Rows from block 7 of a small multi-label audio tagger, named by matrix and row number. Rows with one number within an expert belong to one neuron, the router's apart. Each number is 128 + 24 x the weight over its row's rms, rounded and kept within 0 to 255. All counts start at 0. Numbers have three digits each.
Before each expert's rows are labels from the 100 clips, of 14976, where the router gives the expert most weight on average: "top examples" is what is common among them; "peak on" is the class under the peak. Only what is clearly more common there than usual is listed. The data: synthesized solo parts of chorales (CocoChorales). In brackets: how many of the 100, against the usual share in percent.
# router: router (model.blocks.7.mlp.router.weight, 32x192, trained with AdamW), inputs 0-63
# up: expert up (model.blocks.7.mlp.up, 32x96x192), inputs 0-63
# down: expert down (model.blocks.7.mlp.down, 32x192x96, transposed), outputs 0-63

# expert 27
top examples: note A3 (100 vs 8.6); instrument: tuba (53 vs 8.3); double bass (37 vs 1.9)
peak on: A3 (100 vs 2.5)
router.27:155147127135136094170137098092130080112108116095132133166101143132148147099166174112122136127112113114164108127166091123117143140132101145104122130168069119171144125155140133152071111134130116
up.1:168119135137142160146132165150102168103150155162131124096076113156156119094140201128140141176092115106138102118125083141129153119129145152112132158122112130124097138130139112147128116113133129
down.1:130171124118109129139129084138150128133110093149127121135119113096120088137081074144129099083132136171144120083136133149102080108193114110114145118150161156129163135165118128149121111126113126
up.2:120184157139136109141129100198155139133136094151129161146136155068076090100152213071121138154120140149123134132111133122123147139155104140141138117113122132102146128114096133111134141110126096
down.2:084098113140148120132128061130157106102140124139143160141115118099123142129117130154103157153128148134126135131115129094115100149176132168170113111186098093109084141100154105135116151172127103
up.3:115170128120147098145161131163139141110110120145135109114140134136187136144089072145121113126152151093117192140122144141130095190133148106138154121139140132122145126073083120102137133073101124
down.3:153116109145131128114108169164117137118108138118130102164130123132145139128168119139131105111159139158125148150117109151195097090127110149085124128116131132106113146144148119110136113093135077
up.4:157144146117140146159095092113123152151150111168135116121121153093108146087103130092143145152180106131099136172099123118145111119171131144094125141134123134118060099114129135148134137114107114
down.4:111149089090104122071131109173152130174135135142103074133184143125139160168147115057132122108134156118131090122134183100088150139086123119123134129144137134109135170131144088087149108166165099
up.5:127141132138150171124142123080089143127132125130124136137185118107171111127129104147116107132156145156120130134134124122097104122129167130114136136122152115120138138146152117144173092146084108
down.5:127132096119150111118149116124152082123100118144176126138139121140176135135199127156131120136126170143106101155107096106150141139150113093119124095119127146169156140138114085146131098120110127
up.6:112102097125127127130117152128102143130160091123125122130127124096125079107119146117182122158145133157189149106102093141115105095166139120150139147091178088135138167167144151124073094162102101
down.6:166077123120150101112157140099085077148102160131127107139113134176124149204103140148140134118108153121168092146112112117123111147121130136147114074095105124119135145148135118122123096136097130
up.7:123115149093143063116104131160143113098159100140129171131086110120135128092167172146127106143157144137124078169126154171132142159123126131146102120144065107110114148098142143141126107148111130
down.7:173183103119135121169134144133103078075124141091142127140148125174133165144153132183148119144130161139142137131144126125126104133165126129111148077131098164151159133130162103127111141142120170
up.8:101114099140173092089137095175097139112118118141134098119154173139146135125133132135096103166144185131129100111160104128143135179112154167110148117075105140090167156144123125154120105157117085
down.8:161132147120117087113126156135123137138124131128136087151113119138140105097153133127144129166115155171156109106104149150135108138094155116140126130104087124153102124157165115101141129124138114
up.9:121096181090147135158140129153143136107123118132150148137099113122146157132102108180130165127142139103117149132121104104129125146118115142114100142143111111146108147150087111114113164144168153
down.9:135111130119141098141143151131141093122144068111124096136128095146148112151120152111162151149111116148147110083129174147124138109126121120125117139097138112098135092143146087086123131119121147
up.10:146109119142118151138129166091113163174149100103136094146087099173163089135099118166133117105170090168161111112131127095175127076121095114134135142128150139108082101123101177125126145147145113
down.10:126107132133111121116144108158159147131123115141099155148141152069143133149109121124146111119109101146085139126139141134158126080128100096119144144150167128127126134146177123114108115148118113

# expert 16
top examples: violin (40 vs 13.9); note G#4 (30 vs 9.6)
peak on: G#4 (28 vs 3.7)
router.16:116122147115126169103137155142107142133157139139121136074103093135122130126123117132152089123096100103116146092142149165094152133109167089121134141115163146103127078131112145104155127123105180
up.1:105137126143120142122118130128112154136126147151160103153101084118127100142117090112122130123147114129191141137090089101156132107083150147128126110164081145103107208143161091138174155147168120
down.1:133140102111135162128139105135124161107110126134093105109122092130085119155118082115123102109155119150117115117091117139102133150112151160105145133167165144117107175104149119139149132141175105
up.2:157127122103144069144155129118115118070118080128144100107129122136145160149126121169140100107134143128114097092122102118123128147098145122135105133149106171157177117145131125098140102144147120
down.2:178128138136129094142116162127101135121091192137132123103119144113096114114115124165112106138137141086130165146077106131143131107093162169123109124181099148132110118133094186136102149126092165
up.3:140165157113110156112166131121142079128153125165117143110155142136147144182161100126094146151103129073185107170118135095121186155112121103083146150112135133167114114124131103121171142121199138
down.3:163110150138121110139190094111130113117105148101129084127133120166139135138082099198136149084120126136104111103119122161172087141141116137129128140093106134139101112145157144142119133080146114
up.4:160145080139120149153114119122133108171143102099151154136094135131175108168132154091098178160075126137133124156151122115064109133131123127155143141142101140156150161144083129101137089105114156
down.4:144136075102148096200118139125114118135107137133135103142114127143131106103145131075110117142099136108143156154138111133105147126120139148128093142168098076125162150137151138150101091091128080
up.5:107120131108097112151126106115117114101107133100140091131174115144158128126157113117157117168137134121124146153153128165139091166147132112122096131114119126174141121131139094120124107116112104
down.5:149138163156137128140139123107086122145123098121131116137141164095151103119110106138102121126110146106128135184112083119135103099167137167122127118118132148141122161140145140129114169132123079
up.6:127107132148123079133140137097154149150163098101113121131130111144111126133147183062124136141115143116127109124114169114136159122122121170152118141109126098113113171145160125114143081080137153
down.6:129142097119133128154119130100180136149129135139152116151086089154164133105119122139162112123150125138106104131167106152162094122130115159111107109143111153155142094109130159112087129145151170
up.7:147118128062154115101112102102109108124131107139156140143182155107122126128111103124119161159138112081137126169169117097107124121126110082123126157137083113118132169094135108115144107134153115
down.7:162161085125127064107109114138098089121078136128152140139148100177131105147160154095123113131138167134140087141120136169125109142138136145134112143165085103126147114084132059161163153142145122
up.8:110121139173098159131130148105105136167116157134106117169121138134143146107152127119132053161119112158131179151094149111103133108100121155151153119152154165137164164121125125108115125151152161
down.8:096156101115151137130110154122147110162147166153187112130126149129116142082186110109145162154136114135110117129162128162153157103043102093104137125158143139150148161093134154123098156085081122
up.9:174117131135126113123120151113102125147143130152127117102157117116146105100113152100160077096101123146119147178111144153119116136087129129109135131173101135115114167135090124125138080123135094
down.9:131144161080104156154115117143156101111133141123108106135109150078093101123173079129150147128106157120121135155109119067116164120123143128132094121133151133142156114179154126128103127129143081
up.10:128161146155120123168147136168141161146116079114092142116121130119108147101128129136171099173138141140157077097147100152174116124119177114140116173158105089117131123126096154116110113095076141
down.10:074097143150114096103147079135148165138147132111156158162116105116158133138153116107116117152136173145074113142114155142163131144106118112148144118092126076121108140150155125182123127133136093

# expert 20
top examples: note G#3 (76 vs 8.1); note A3 (54 vs 8.6); cello (31 vs 9.8); instrument: tuba (26 vs 8.3)
peak on: G#3 (76 vs 2.3)
router.20:122099176145139165113089127129128142149141149146095117120111164092122125121116114097143124124097137147146161147108145147170149072079121091114088112089163129098127105178126147085160113140139135
up.1:172162106051097129106130164108107166106128140140150123144142126126120137096175108124125148111138097133106092110161141133100151139131141093096169097133122166117078106098121139116136114139127105
down.1:108121149116078077140157111134132124135112107111099153192095125138141166122114143118127102134156114137110126147120105106100119139084143135153174087162088144163123130139167134081145146145135095
up.2:138143135120112105093116101091137171124116121076161121142134093126093112093123130123141099106153111105143074111134103145187157153143095152125126143111128116128128133154138126143078077122154096
down.2:145109121134114111136107123132147127136110091127115180099140114118155140094114167111100119127088123092112149143160107118106140141112136144099102169123092161133135105109101135134137180116089153
up.3:116134104146162101145112120091136138139141130110137157095069110141135105118155114132120114126074142143129148136133110123142132061106145099111130126066174123150141134157135106135093142122155147
down.3:137169086121137173115126118122159110126136150116133107115135125091074127132114076085121145100139150155149112133137106116137141099114106124087128148160161130108134124136135109117156144154095100
up.4:181135097091094154115123171088126132119123133126132137162177113138140115082087073132114124098136141117137114147136129136100126163128137128172159154138148123135156139139147112121119127108139117
down.4:156152102104092119147144125101122081125096121110140093176122165139128160150131112148101157131107140148161086119093100102121111176159114168148132122177107108141158144141173093125149143130152135
up.5:150134151173116102126129136167125156150127115086116104090112085150158146086097111149127094119103114167178115158136133117162114129107127156135099135141071128137091144111203143116131119144120103
down.5:112159134104139147124107131142171133139123162131120140145134146081097099117151088155097136116127147096101155130124105144126132132158113127110129158124153143173125119145084176182086127118148140
up.6:148110118164137167168137123126165100148126117075152123093132161113119117168126098148120103126123110117099089046124158156128110099169100120114086077075151114163122101161131121128128084106117140
down.6:130118164160125110120126104141117120150128127134131101135142141109120120103100115160121127140161167142147103133156140148141137142110168132116112127149148134114132141191127174149113105158123141
up.7:116098132116168156132148151119170112120088078156144078100134124111102136178155139129150098133134177156138099125151139117135105126116122158143162161106114127112125144108094126136108143154125120
down.7:116160120133126135144143114082152143143191149113113097175082148099116160115138112104152117123120145156141162123130117127141132115112130103176113118125145129125135109110102133151141099085131109
up.8:102154125124143085124125156133132136105113160137148152117064095178122117081177083126128122108107128097123129157140146120144134112099119107094107156169152087156079102119130151161116155162111152
down.8:171160095130104158119084148113109146121156146101126137136131120123128166115128094146107094105140096156131164161160108120147127102165113125125099158135165117107118127028107130132178098096112120
up.9:120140106144126132129146135080117112113145093140122123147135130121085131131128177121153120142121123130195128129123174163151123133137140139133119153137127139118147142120148120115137076191143145
down.9:143133127136137131100128130101138100162109102110118140094172141142136106131158148121153158109093143104144138114126121136130128147078100127100106135139113160166151145136134121101094169132143107
up.10:128146134120117161127115128112142132131106112151112144137148157131143095131152123125107145114119168109101095153125143088133142165135072141134142132145105122133134107117154171201142118114115144
down.10:122142138111145128132112119115111113107107126126145153135166162193119141091131159118122135111115134161101136090104120114111140060101105113151116085133167118117129124120089137108121160114116132

# expert 1
top examples: horn (82 vs 7.1); note G4 (67 vs 7.2); note A4 (30 vs 8.2); note B4 (28 vs 9.1)
peak on: G4 (67 vs 2.5)
router.1:100134108085113075104151130141149114130092111098101118112090145149160148130132107140111102081112137121099140107140147114141113150090126097106144061128155112137114114141147117107125139141118140
up.1:198130121077137133183145155100126134118136140121103116130117112100078174136141142122145098100118084121125151109133136112116122126156103145178149153158135115144129107080158163130141137130104116
down.1:145128096145103088164159079120165137152106150146153154146102116131122098121077128135122141170169125133095133117160118116156118110151113181135133127121144097138123123106093128111157164113133082
up.2:142095150113151101145117102148143127155087130139145125134159107142156125124083119116117159128142126179141133122156087148123151172132131088079087104102130133136162170152139104134144142085149100
down.2:144142102131157118135153124120114092120112131088185124135137120129132120132112101119118148121159171121163088149138112122114106163146121157172125117123104113122146186134175076171061141124146096
up.3:161152134114114084117121152157165137153108099137138114087094152151092154080147147161145104168122139177131171141114170157134108116156138115122113154159142090126086139154104130128137157152130122
down.3:159158121160137122153104100109110101101135169123122137159152101118173152148151124063097144127138134104169111168125135118148124146121086139125104146108079107145135175093136087124117163139146113
up.4:125139115115124125116145145110114183092133094112132122115115132112122178131110124096139111064180130119110133103153098116141152117077151094121161125142157134102141114077139160140139167078100108
down.4:145120140124121155124137145138156140126119121115126124087136120130142139127108149149177113122098112142099109089133126163126158114123119156128121179129157148120116069170123136096122121104120196
up.5:172097176148111151160095149149121107105155128148106139150158121145126137102103146140126191138125118178175139130161121135143130116072136149131156124131094126073084132134120121110134106146130109
down.5:123176111118135144119137104125112148149129124094149114165095155173142157107133109153071090088137157173155106107152099125143124154152123119135143092166133136187133123138144123127143169142127090
up.6:158129118107127132138109115092107136147120108089087146106127133118137217132150144115134114085119134135132114137139159163172122147135140109122134103096114116141096070139123139134164118148165169
down.6:109111136136137137167151156116113141186122162155102171089078135173135123130109126173116125158127081130088194097152119093093140115097142118108111110120139160147123129129142162116120133096115146
up.7:111140100134104137127142121135122105115150115140133140112102144108183190136112140104129117116093184094131103065100151142132153157152122119118134142141135163158136114170107124127132166096184145
down.7:138112135121127130141107138148146134143118156115117139125097154137148129078119120153134116151150066116077153119139118128109137148075166123107076147133111116102101099130134182134104108102099148
up.8:112160124123184117153096117115108172162156091117132108141127117136138144073129118128118174099126110118161132141108138149108107157120112156111114121115117140110080091132110109107127096122108118
down.8:176132120117125096147143125112143094132100125088183133171146122114163131148151100146111146130128168137146105154089124107128104147151135135132095121156099129153137196123139083132090176125130090
up.9:090101153096128077124131120119129114164131143112144105132120132122137147079103113159119045114133121145146140104127136150132080119138149130126090081131144180119133125177117115133109147119150162
down.9:090136138127113160099128114147142152139148126159109151067119133102078094135123133121128159141086129107061145164127127117104150090132112086114143122136160111109129127118127134149107114162121132
up.10:157121119146133127112152106130125096139120159101100094116090139145140133120103144128121133151112143112147080143121119133132101155181106171099152094083123123174142105182177108116114128124144144
down.10:149098120138111123115122140151103093112164134122110150089104158113140158124130136130165116132132134148113150108147094132099153138078107174080133154177145114091124148105100145129135088127151176