Weights of a small multi-label audio tagger.
Model: 14.4M parameters, num experts 32, layers 16.
Training: muon at rate 0.017, 9300 steps, batches of 64.
Data: trained on synthesized solo parts of chorales (CocoChorales), 39062 training examples.
Rows from block 9 of a small multi-label audio tagger, named by matrix and row number. Rows with one number within an expert belong to one neuron, the router's apart. Each number is 128 + 32 x the weight over its row's rms, rounded and kept within 0 to 255. All counts start at 0. Numbers have three digits each. After the name is the row's rms in percent of the matrix's.
After each expert's rows are labels from the 100 clips, of 14976, where the router gives the expert most weight on average: "top examples" is what is common among them; "lies over" is the class under the peak. Only what is clearly more common there than usual is listed. The data: synthesized solo parts of chorales (CocoChorales). In brackets: how many of the 100.
# router: router (model.blocks.9.mlp.router.weight, 32x192, trained with AdamW), inputs 0-95
# up: expert up (model.blocks.9.mlp.up, 32x96x192), inputs 0-95
# down: expert down (model.blocks.9.mlp.down, 32x192x96, transposed), outputs 0-95

# expert 21
router.21 055:127142120146095130150123041143189101181151148124100103182141152095094144131074126125109139115084115203104082145188119125128107182159164109166066129112132106176082091119144125146122103102138143186124127079177086143129143133167153119123124118162153080130088142111088057073180108103137101103
up.0 072:162122106078139086147107138119150121156160132097167176107075118094092176061152146102084120127104179146117107142174162099080145158212106083180128092149139098134122131088156111098138169158138104067069191065088196163119171125160127096074171145142110158140169148143155069085158146099117120162
down.0 075:115103141104154110111145179158146076169119104109134089098161168202118133102084170115146119146158152119101159168173120119190124107101130125119109101132195093164186092158061148117069053140041127134110132108103134126163152134101119129141163089134086146112105079137119026124114137139163122099
top examples: oboe (85); note C#5 (72); note D#5 (37); note D5 (33)
lies over: C#5 (63)

# expert 26
router.26 162:190094107099206134093092092164134123083127105168191178206136112138140176067096139128089186156169123115110162136167176088141143075094136110131114137181070095128109142080130110122130169118108122084095151202071081126104101117100084165169138152135144118160120117137130082061172194166087139092
up.0 143:108078133128122123146120151150193128167094130116089125168119094059092131133136094134104176124090130077093151129127145162124113137165162143083142115098098128093093075152149150166138126182044155094185157155079145122100077125166140147191144088133139179130062116076197083149133085094089121090
down.0 141:166109092113165076138142176192081154097152147163169139132099155173139109077081119147155106109159218161096158082160123136150091070061130174100085156153135068129168128078105136117149142085173097080118136115143138147110127196074099138091106140140064095127147166191119146147158140179129103077
top examples: note D#5 (100); trumpet (33); flute (27)
lies over: D#5 (100)

# expert 0
router.0 047:088109078088132102146180129143133104142103142102185119153072118168159149100099105141118148109077115186101121147205120141110115135116099136159122121144158129156108147104136098131099106156125164106142108146174144160126124125137166150151080125130133171094157117132088097082155135112108134113
up.0 101:151179100141097068124114160086115121126155143108142133134182093113174133118146210089162087092112148180131103153138143176127121111165129073115094068112081154113172132118093100147078083142154170108156129108157157100176083131097137099146136086123107138180088128141183172160107097078142129175
down.0 110:065128106130145058141120079115132114153112085142115136107141145097088111160080176155136113128143137155122119134133118200143118151191154112152066081085120146058158139085088120206127053123138181153107125107186133148143153057136127178179124161080108145164086188105127138106118108097131140103
top examples: note A5 (39); double bass (25); instrument: horn (25)
lies over: A5 (39); C#5 (26)

# expert 17
router.17 066:151134172089089082110137130106158125159154156157112118123106162083108100100170148074147148162110160118118070114064149088060157099073106153144140086131120130169174171143152089105146185132144155170128118132122089135107148167191176162110145150097110101143086111109124183127139098143111170154
up.0 119:104168131169163122173115103141179129185141082156086100092125130050113135096120231075120106135113139161099153094158113125137118065138129157126150157164130093103118147134128188100155162059181090156122129141107109112108106155133099155123160153194158070149111079067197157147055145132192163174
down.0 115:069093154125134196085167102147173204186163142164099143097195140166149099191114119128153092119064106101110118086123161134129130134140160117140163154102170124124088119140153201088110132154152168184114143105127116060136184082138119070114122135144179132127133098180084181100135106077088148107
top examples: note C#5 (86); clarinet (37); horn (32)
lies over: C#5 (86)

# expert 30
router.30 054:124177162174137166169131078119108097164142100182128145119130132097142085104102098129129125125202183101150129141105123062151128130171109177076118138142176119188139160076180134144125129097167110066070127133185131141172162130112142134116079086162149093119110091075142130130100185129194108153
up.0 104:148214152093126103170140125064125106117128135128131160144159107144091082163115091168131167137120149155123090132089148133090104183164130171210094160135113195107119117117127122129151148071147122112133080107207107117135211132108091173127110134083110111148097135104127170197106108082173120181
down.0 097:158148048122146174080139086132107085075114158128091120171148153161117122132060092139132164130180084149089070106151139120142114128154129133110109145107099087123115139125113102201122192131148146139124122090141071164166122143098135161160160176146145137189100097112116149097128121141121121098
top examples: double bass (66); note D4 (47); note A#3 (39)
lies over: D4 (47); A#3 (32)

# expert 2
router.2 060:057117094109179156114131085137136111124103099102104146092099143143126129129122092143121135148132201112112152120172175141068108224152085111142171124109144118111119105048116091081136145162219155146134116129130077140109109072150147122161134139098156177129106107162100128078134164142103147076
up.0 138:117149151136100140128156103160128185178130130119129142105119113126191110098138099100129091132087123160118106168180176103080134184111142083120110153114110073113109178146136101089147157188086161108139108089148082168130119123129150081137092112123125193112109133120096066135163092142116158113
down.0 128:112148151152173159100086169124140184128133111120091132094102105088110101121167104134150171123111166122094177144116147160203086132164086173079149174108173091138116117134172166137145141157157136147151135170075117119097143140141137129112152080192141149096153146084183090194140174165161208117
top examples: note C#5 (81); note D#5 (49); clarinet (44); note C5 (39)
lies over: C#5 (50); C5 (27)

# expert 5
router.5 053:097139156098124128121122105064124113101114130097145131181164115109120109143134178132097155133159159120142111196123072131147074198165123116107166119162111153119191135160139117166161159114124122213196088174143117134121089109104125140140127110068102084086107116108156082118103138090143113171
up.0 118:118192159135097207119084146163128143085149141137157072107122104131101151132148104153145174115151136107193176127134088189160129073139070154099188121139178124117086083113148126147124139137077102119131127100103128127031106155139083097103129104095107199084075133132135141164133114133146196179
down.0 125:164119100103133058124132067058116122119099130161132102116062084077118135127096103095187103096077149102139176162116126167149125091137149135187100144110131133156100111154103115132147166112103143093098153167101170127115151169213112148116161112171181083120190131088126132138142151123136132151
top examples: note D5 (89); violin (76); note E5 (35); note C#5 (35)
lies over: D5 (88)

# expert 7
router.7 111:104172140067104069102159115115088149136194098129123149162154159099131167103192165117160104101168123163113080097140145138119129149171161160200173082127091165083100094068109150134150120137106088116158151115131150112168114129082103211152157135175150117093152180142134143089131177159108118150
up.0 085:099064126125131128113127140101144111151140179084104066174128072158100079156143094073146090118082109139106140134113081115080056167198199157060134125148173081135094126102183163170170101109117141123169132113172129155127120159122183092148110096129152170146169152115127089093108068089161152131
down.0 088:181162134099152105144163102070144089113100082088200180121072124135175166078148129163138092105091170164141106093102101076176116137105136141174082168126113113184151100117163156150111153116105136130142207068061110137098128103132154193113139168163175142134152101132145122139123161110104151135
top examples: note F#3 (79); note B3 (73); bassoon (65); note G#3 (48)
lies over: F#3 (76)

# expert 1
router.1 055:075165135173154129114126100126151105093104111114161130135139136143145169184120064120052101097047129093225162129127189139137188208139140111165148129136107119104094142070144157123140151176095131082138113141125131127119170072120121100058124152163108144055115077114156078153122130133135110213
up.0 054:154099157180143086160105115173168070107137142125183135170081135179130118105124155114105122117125132161136085135104134088135117209114068148117135127158114189172129175112136107110120146123112118175182161168170140129182169096144089127109091141117128137055140145132112164073105120150097037119
down.0 066:128174131148102136153112079103162068154122169190114089158083143151163106149123123088094172099078095108162153159140134111137105111206173095137078141124132083078127185140128090161122092147163036175108131091194143146139123115188128121119104101123132146135140135165136156157124159092127125134
top examples: double bass (51); note B3 (47)
lies over: B3 (27); F#4 (26)

# expert 29
router.29 059:108095124144104145153129170102118127102179196140154115157112091227099125114151108127117083129096114085148082114190094156110148100084109151128133147139125185128116103100117120099106151126154121105157112131174189066142110177174169123136077123095155097133151097113083104169106136155192066102
up.0 121:098139093070113104155154119139099177123132169119118151147091123136102112106095127153152084159144113141138148112117132108113138154179193128181122130167153137093115160125119107091126180183133161106130160075128105075118160110203094174169166104128149108230142150089121112170166067175116100121
down.0 104:093128103092124209033153140103163164072120093121171130085161149166128123115119180149179131155144105153168089123105125162146130177142144115099169114113137123206081151160157147131113106182116145132142135108116165157162119023105121091088084130103154157057124136131141174108157165086108119129
top examples: note A5 (48); trumpet (46); saxophone (28); note C5 (28)
lies over: A5 (48)

# expert 13
router.13 177:059152126102103140144167154151174192141152116170111123098140109054142157171147154108153053103112121112109165112130165161161164157121149086114140109124135209086111128110127125074162136071141120111163154127127146099082139144118125131124158084132118137111086086074142176153124099174099120187
up.0 123:093077141123148185136087120111106091144094117182162180119154127157147155098123124104101113157103107067101093069142081149125143178145131080083040114075148146183191102107078160117179077143160148128132150054135127076139086108150220136117156111114103134125151138114159167158077103151121061124
down.0 135:143126131164098215103140160113148120142153106160135075121141111096128112135149064101169104065131149132118165084074108080128118115101154127054186169120161140149188087138222154132120199102122138097093120159062070111137131129133152123151161144138174144086104093078125149145111081121092192153
top examples: note D4 (41); trombone (40); note E4 (27); instrument: flute (26)
lies over: D4 (34)

# expert 3
router.3 065:104149134098133141126148115155184133149060101099143117093107159120170188154120095142130112097141163107125190103146180074162148158123117134159143033155133109123127176124151163100087109133105137095162067153131113151152146092115090174089095166145075190088081088091103118097128165159051146162
up.0 026:107125123045100084176159089112101128111130124108131070167067098162151077119098163125157157132105136111138203116123117157094053157103077121170125113101129163070084179160202103072101123185135129116096134127107152140141134098151074073091160110203119143137151114084126173146152163128135116132
down.0 047:168115112142170100096165083106103017109083138111151130159080087164182183132171133165118161097123168220134064126134112152106114164122084149124086074134066113131099169141162046167087120162172114114074130113180111145173145153112129187110094142091105099151143163147111110061123099105132160165
top examples: double bass (42); horn (42)
lies over: C#5 (41); D4 (33)

# expert 31
router.31 053:147098107078143111126131102192178104119126120143141176140100157130153130080069112102082136100155155145091123144165046104072170170124148147087088079166127082112138172112165115153149142124160132153119117130145104149082102138104189139126159114110080151156107107070172110079157166145161159147
up.0 038:159153094096112137127121140149078126069083121161109100089155129109160082137122134155093139164187110097081139132118125111157076092103123114071127144163185148168123148131070106151089116164099147119137104082199118076109169126136113123127095136104106130159108168159128154103208176118110132127
down.0 050:179114096121228050160149168130108094101112200134145137165125155169133135167150055161098147120192125198125082153118141145168101141110167128057148113156089133092120165081123089153123144129120090128106129144148101192154178146115142153126141176090089119124110117117128113117108091117147137127
top examples: double bass (47); note A#3 (37); note A5 (29)
lies over: A#3 (35); A5 (29)

# expert 25
router.25 046:103120129110141125162091067143141112151083158141099095127088143103128108153119128124144147127088154091086143128135119108142087162158126114161150158137132127146046145133122084073093137134163120176134147084177102154084082132133134100161142126107142156067141161094116105096163121111134131167
up.0 045:109143110043143070164170114154101079135119088086081127081125109169178162144099134137170154153076154133159086105127134095124149225136150146160112155182109129179215114120095148105137055145124179097167084182147120148139139165118092116117114161139101144133109151160134114117177162085111159123
down.0 051:154159098150156060158128119158146091162103114121118138130076111087160122165189127095132120148063182164160088173079102166129062134116097104122129122167038126146114145109104078138098178118182118065090090120134087120133148113111114132124124153135101095169143130102143067142086146100130094137
top examples: note C#5 (82); note D5 (49); oboe (35); note C5 (26)
lies over: D5 (39); C#5 (36)

# expert 14
router.14 206:098080136157073111126156163127181117157124099128107111098120070177202094088102110157151161125091128110107132127133158115143148107062091086076116157126162145135174120173119143148176121176090171159097151116088139214120108057120137077106116107134156097177132132181094097132110179081156108103
up.0 077:112119102121083158116083118078180063158114116125094103158124148093185175069139118149116070121166077156138161163150144072131144161082135128136081115119135116141121093179102130133112115084171128132098134100121154110118101171147105091146127150136129144106197125184118086117114073114119106070
down.0 076:164170158161116108173120077135099084119113133062203142174143111074069159092104089097129122136095141135139124113080083096112150147121094170184140157202119179115073161122158056100139152152175060143077106142171121115113103126197085134175146107122117108078161138105163129109100201114167089147
top examples: note D3 (56); note D#3 (43); tuba (34); bassoon (28)
lies over: D3 (56); D#3 (44)

# expert 11
router.11 201:224157144163198135099096098073069130108124139064094124133104165145053119117120084127142113099156083128150136134129088118092081113173172200149110154154125059146130098060108156119100097107114125147098139086110138100160108184128098144165112152125142112067140181085115093138175080118127142112
up.0 096:160185153086097155107138125163113108078119121120096140058141143179118138107114110140137077107131097134133151095155156166099152139041218085106109100191123172121134104100083125159120118127125121106133156071103115163135073123098188168131113147112097106063139064131134122129149153118104032131
down.0 104:167133089087198154108090156136166141132116172153105058055133198082124177106112116091158180140114090087124150114123091125135095096120145065099082148090140138159115122157164140099092076077062171155166161156087153118148143116152135084139136101138154150109094119157158132141157103131124072088
top examples: note E3 (65); note F3 (47); bassoon (33); cello (28)
lies over: E3 (65); F3 (31)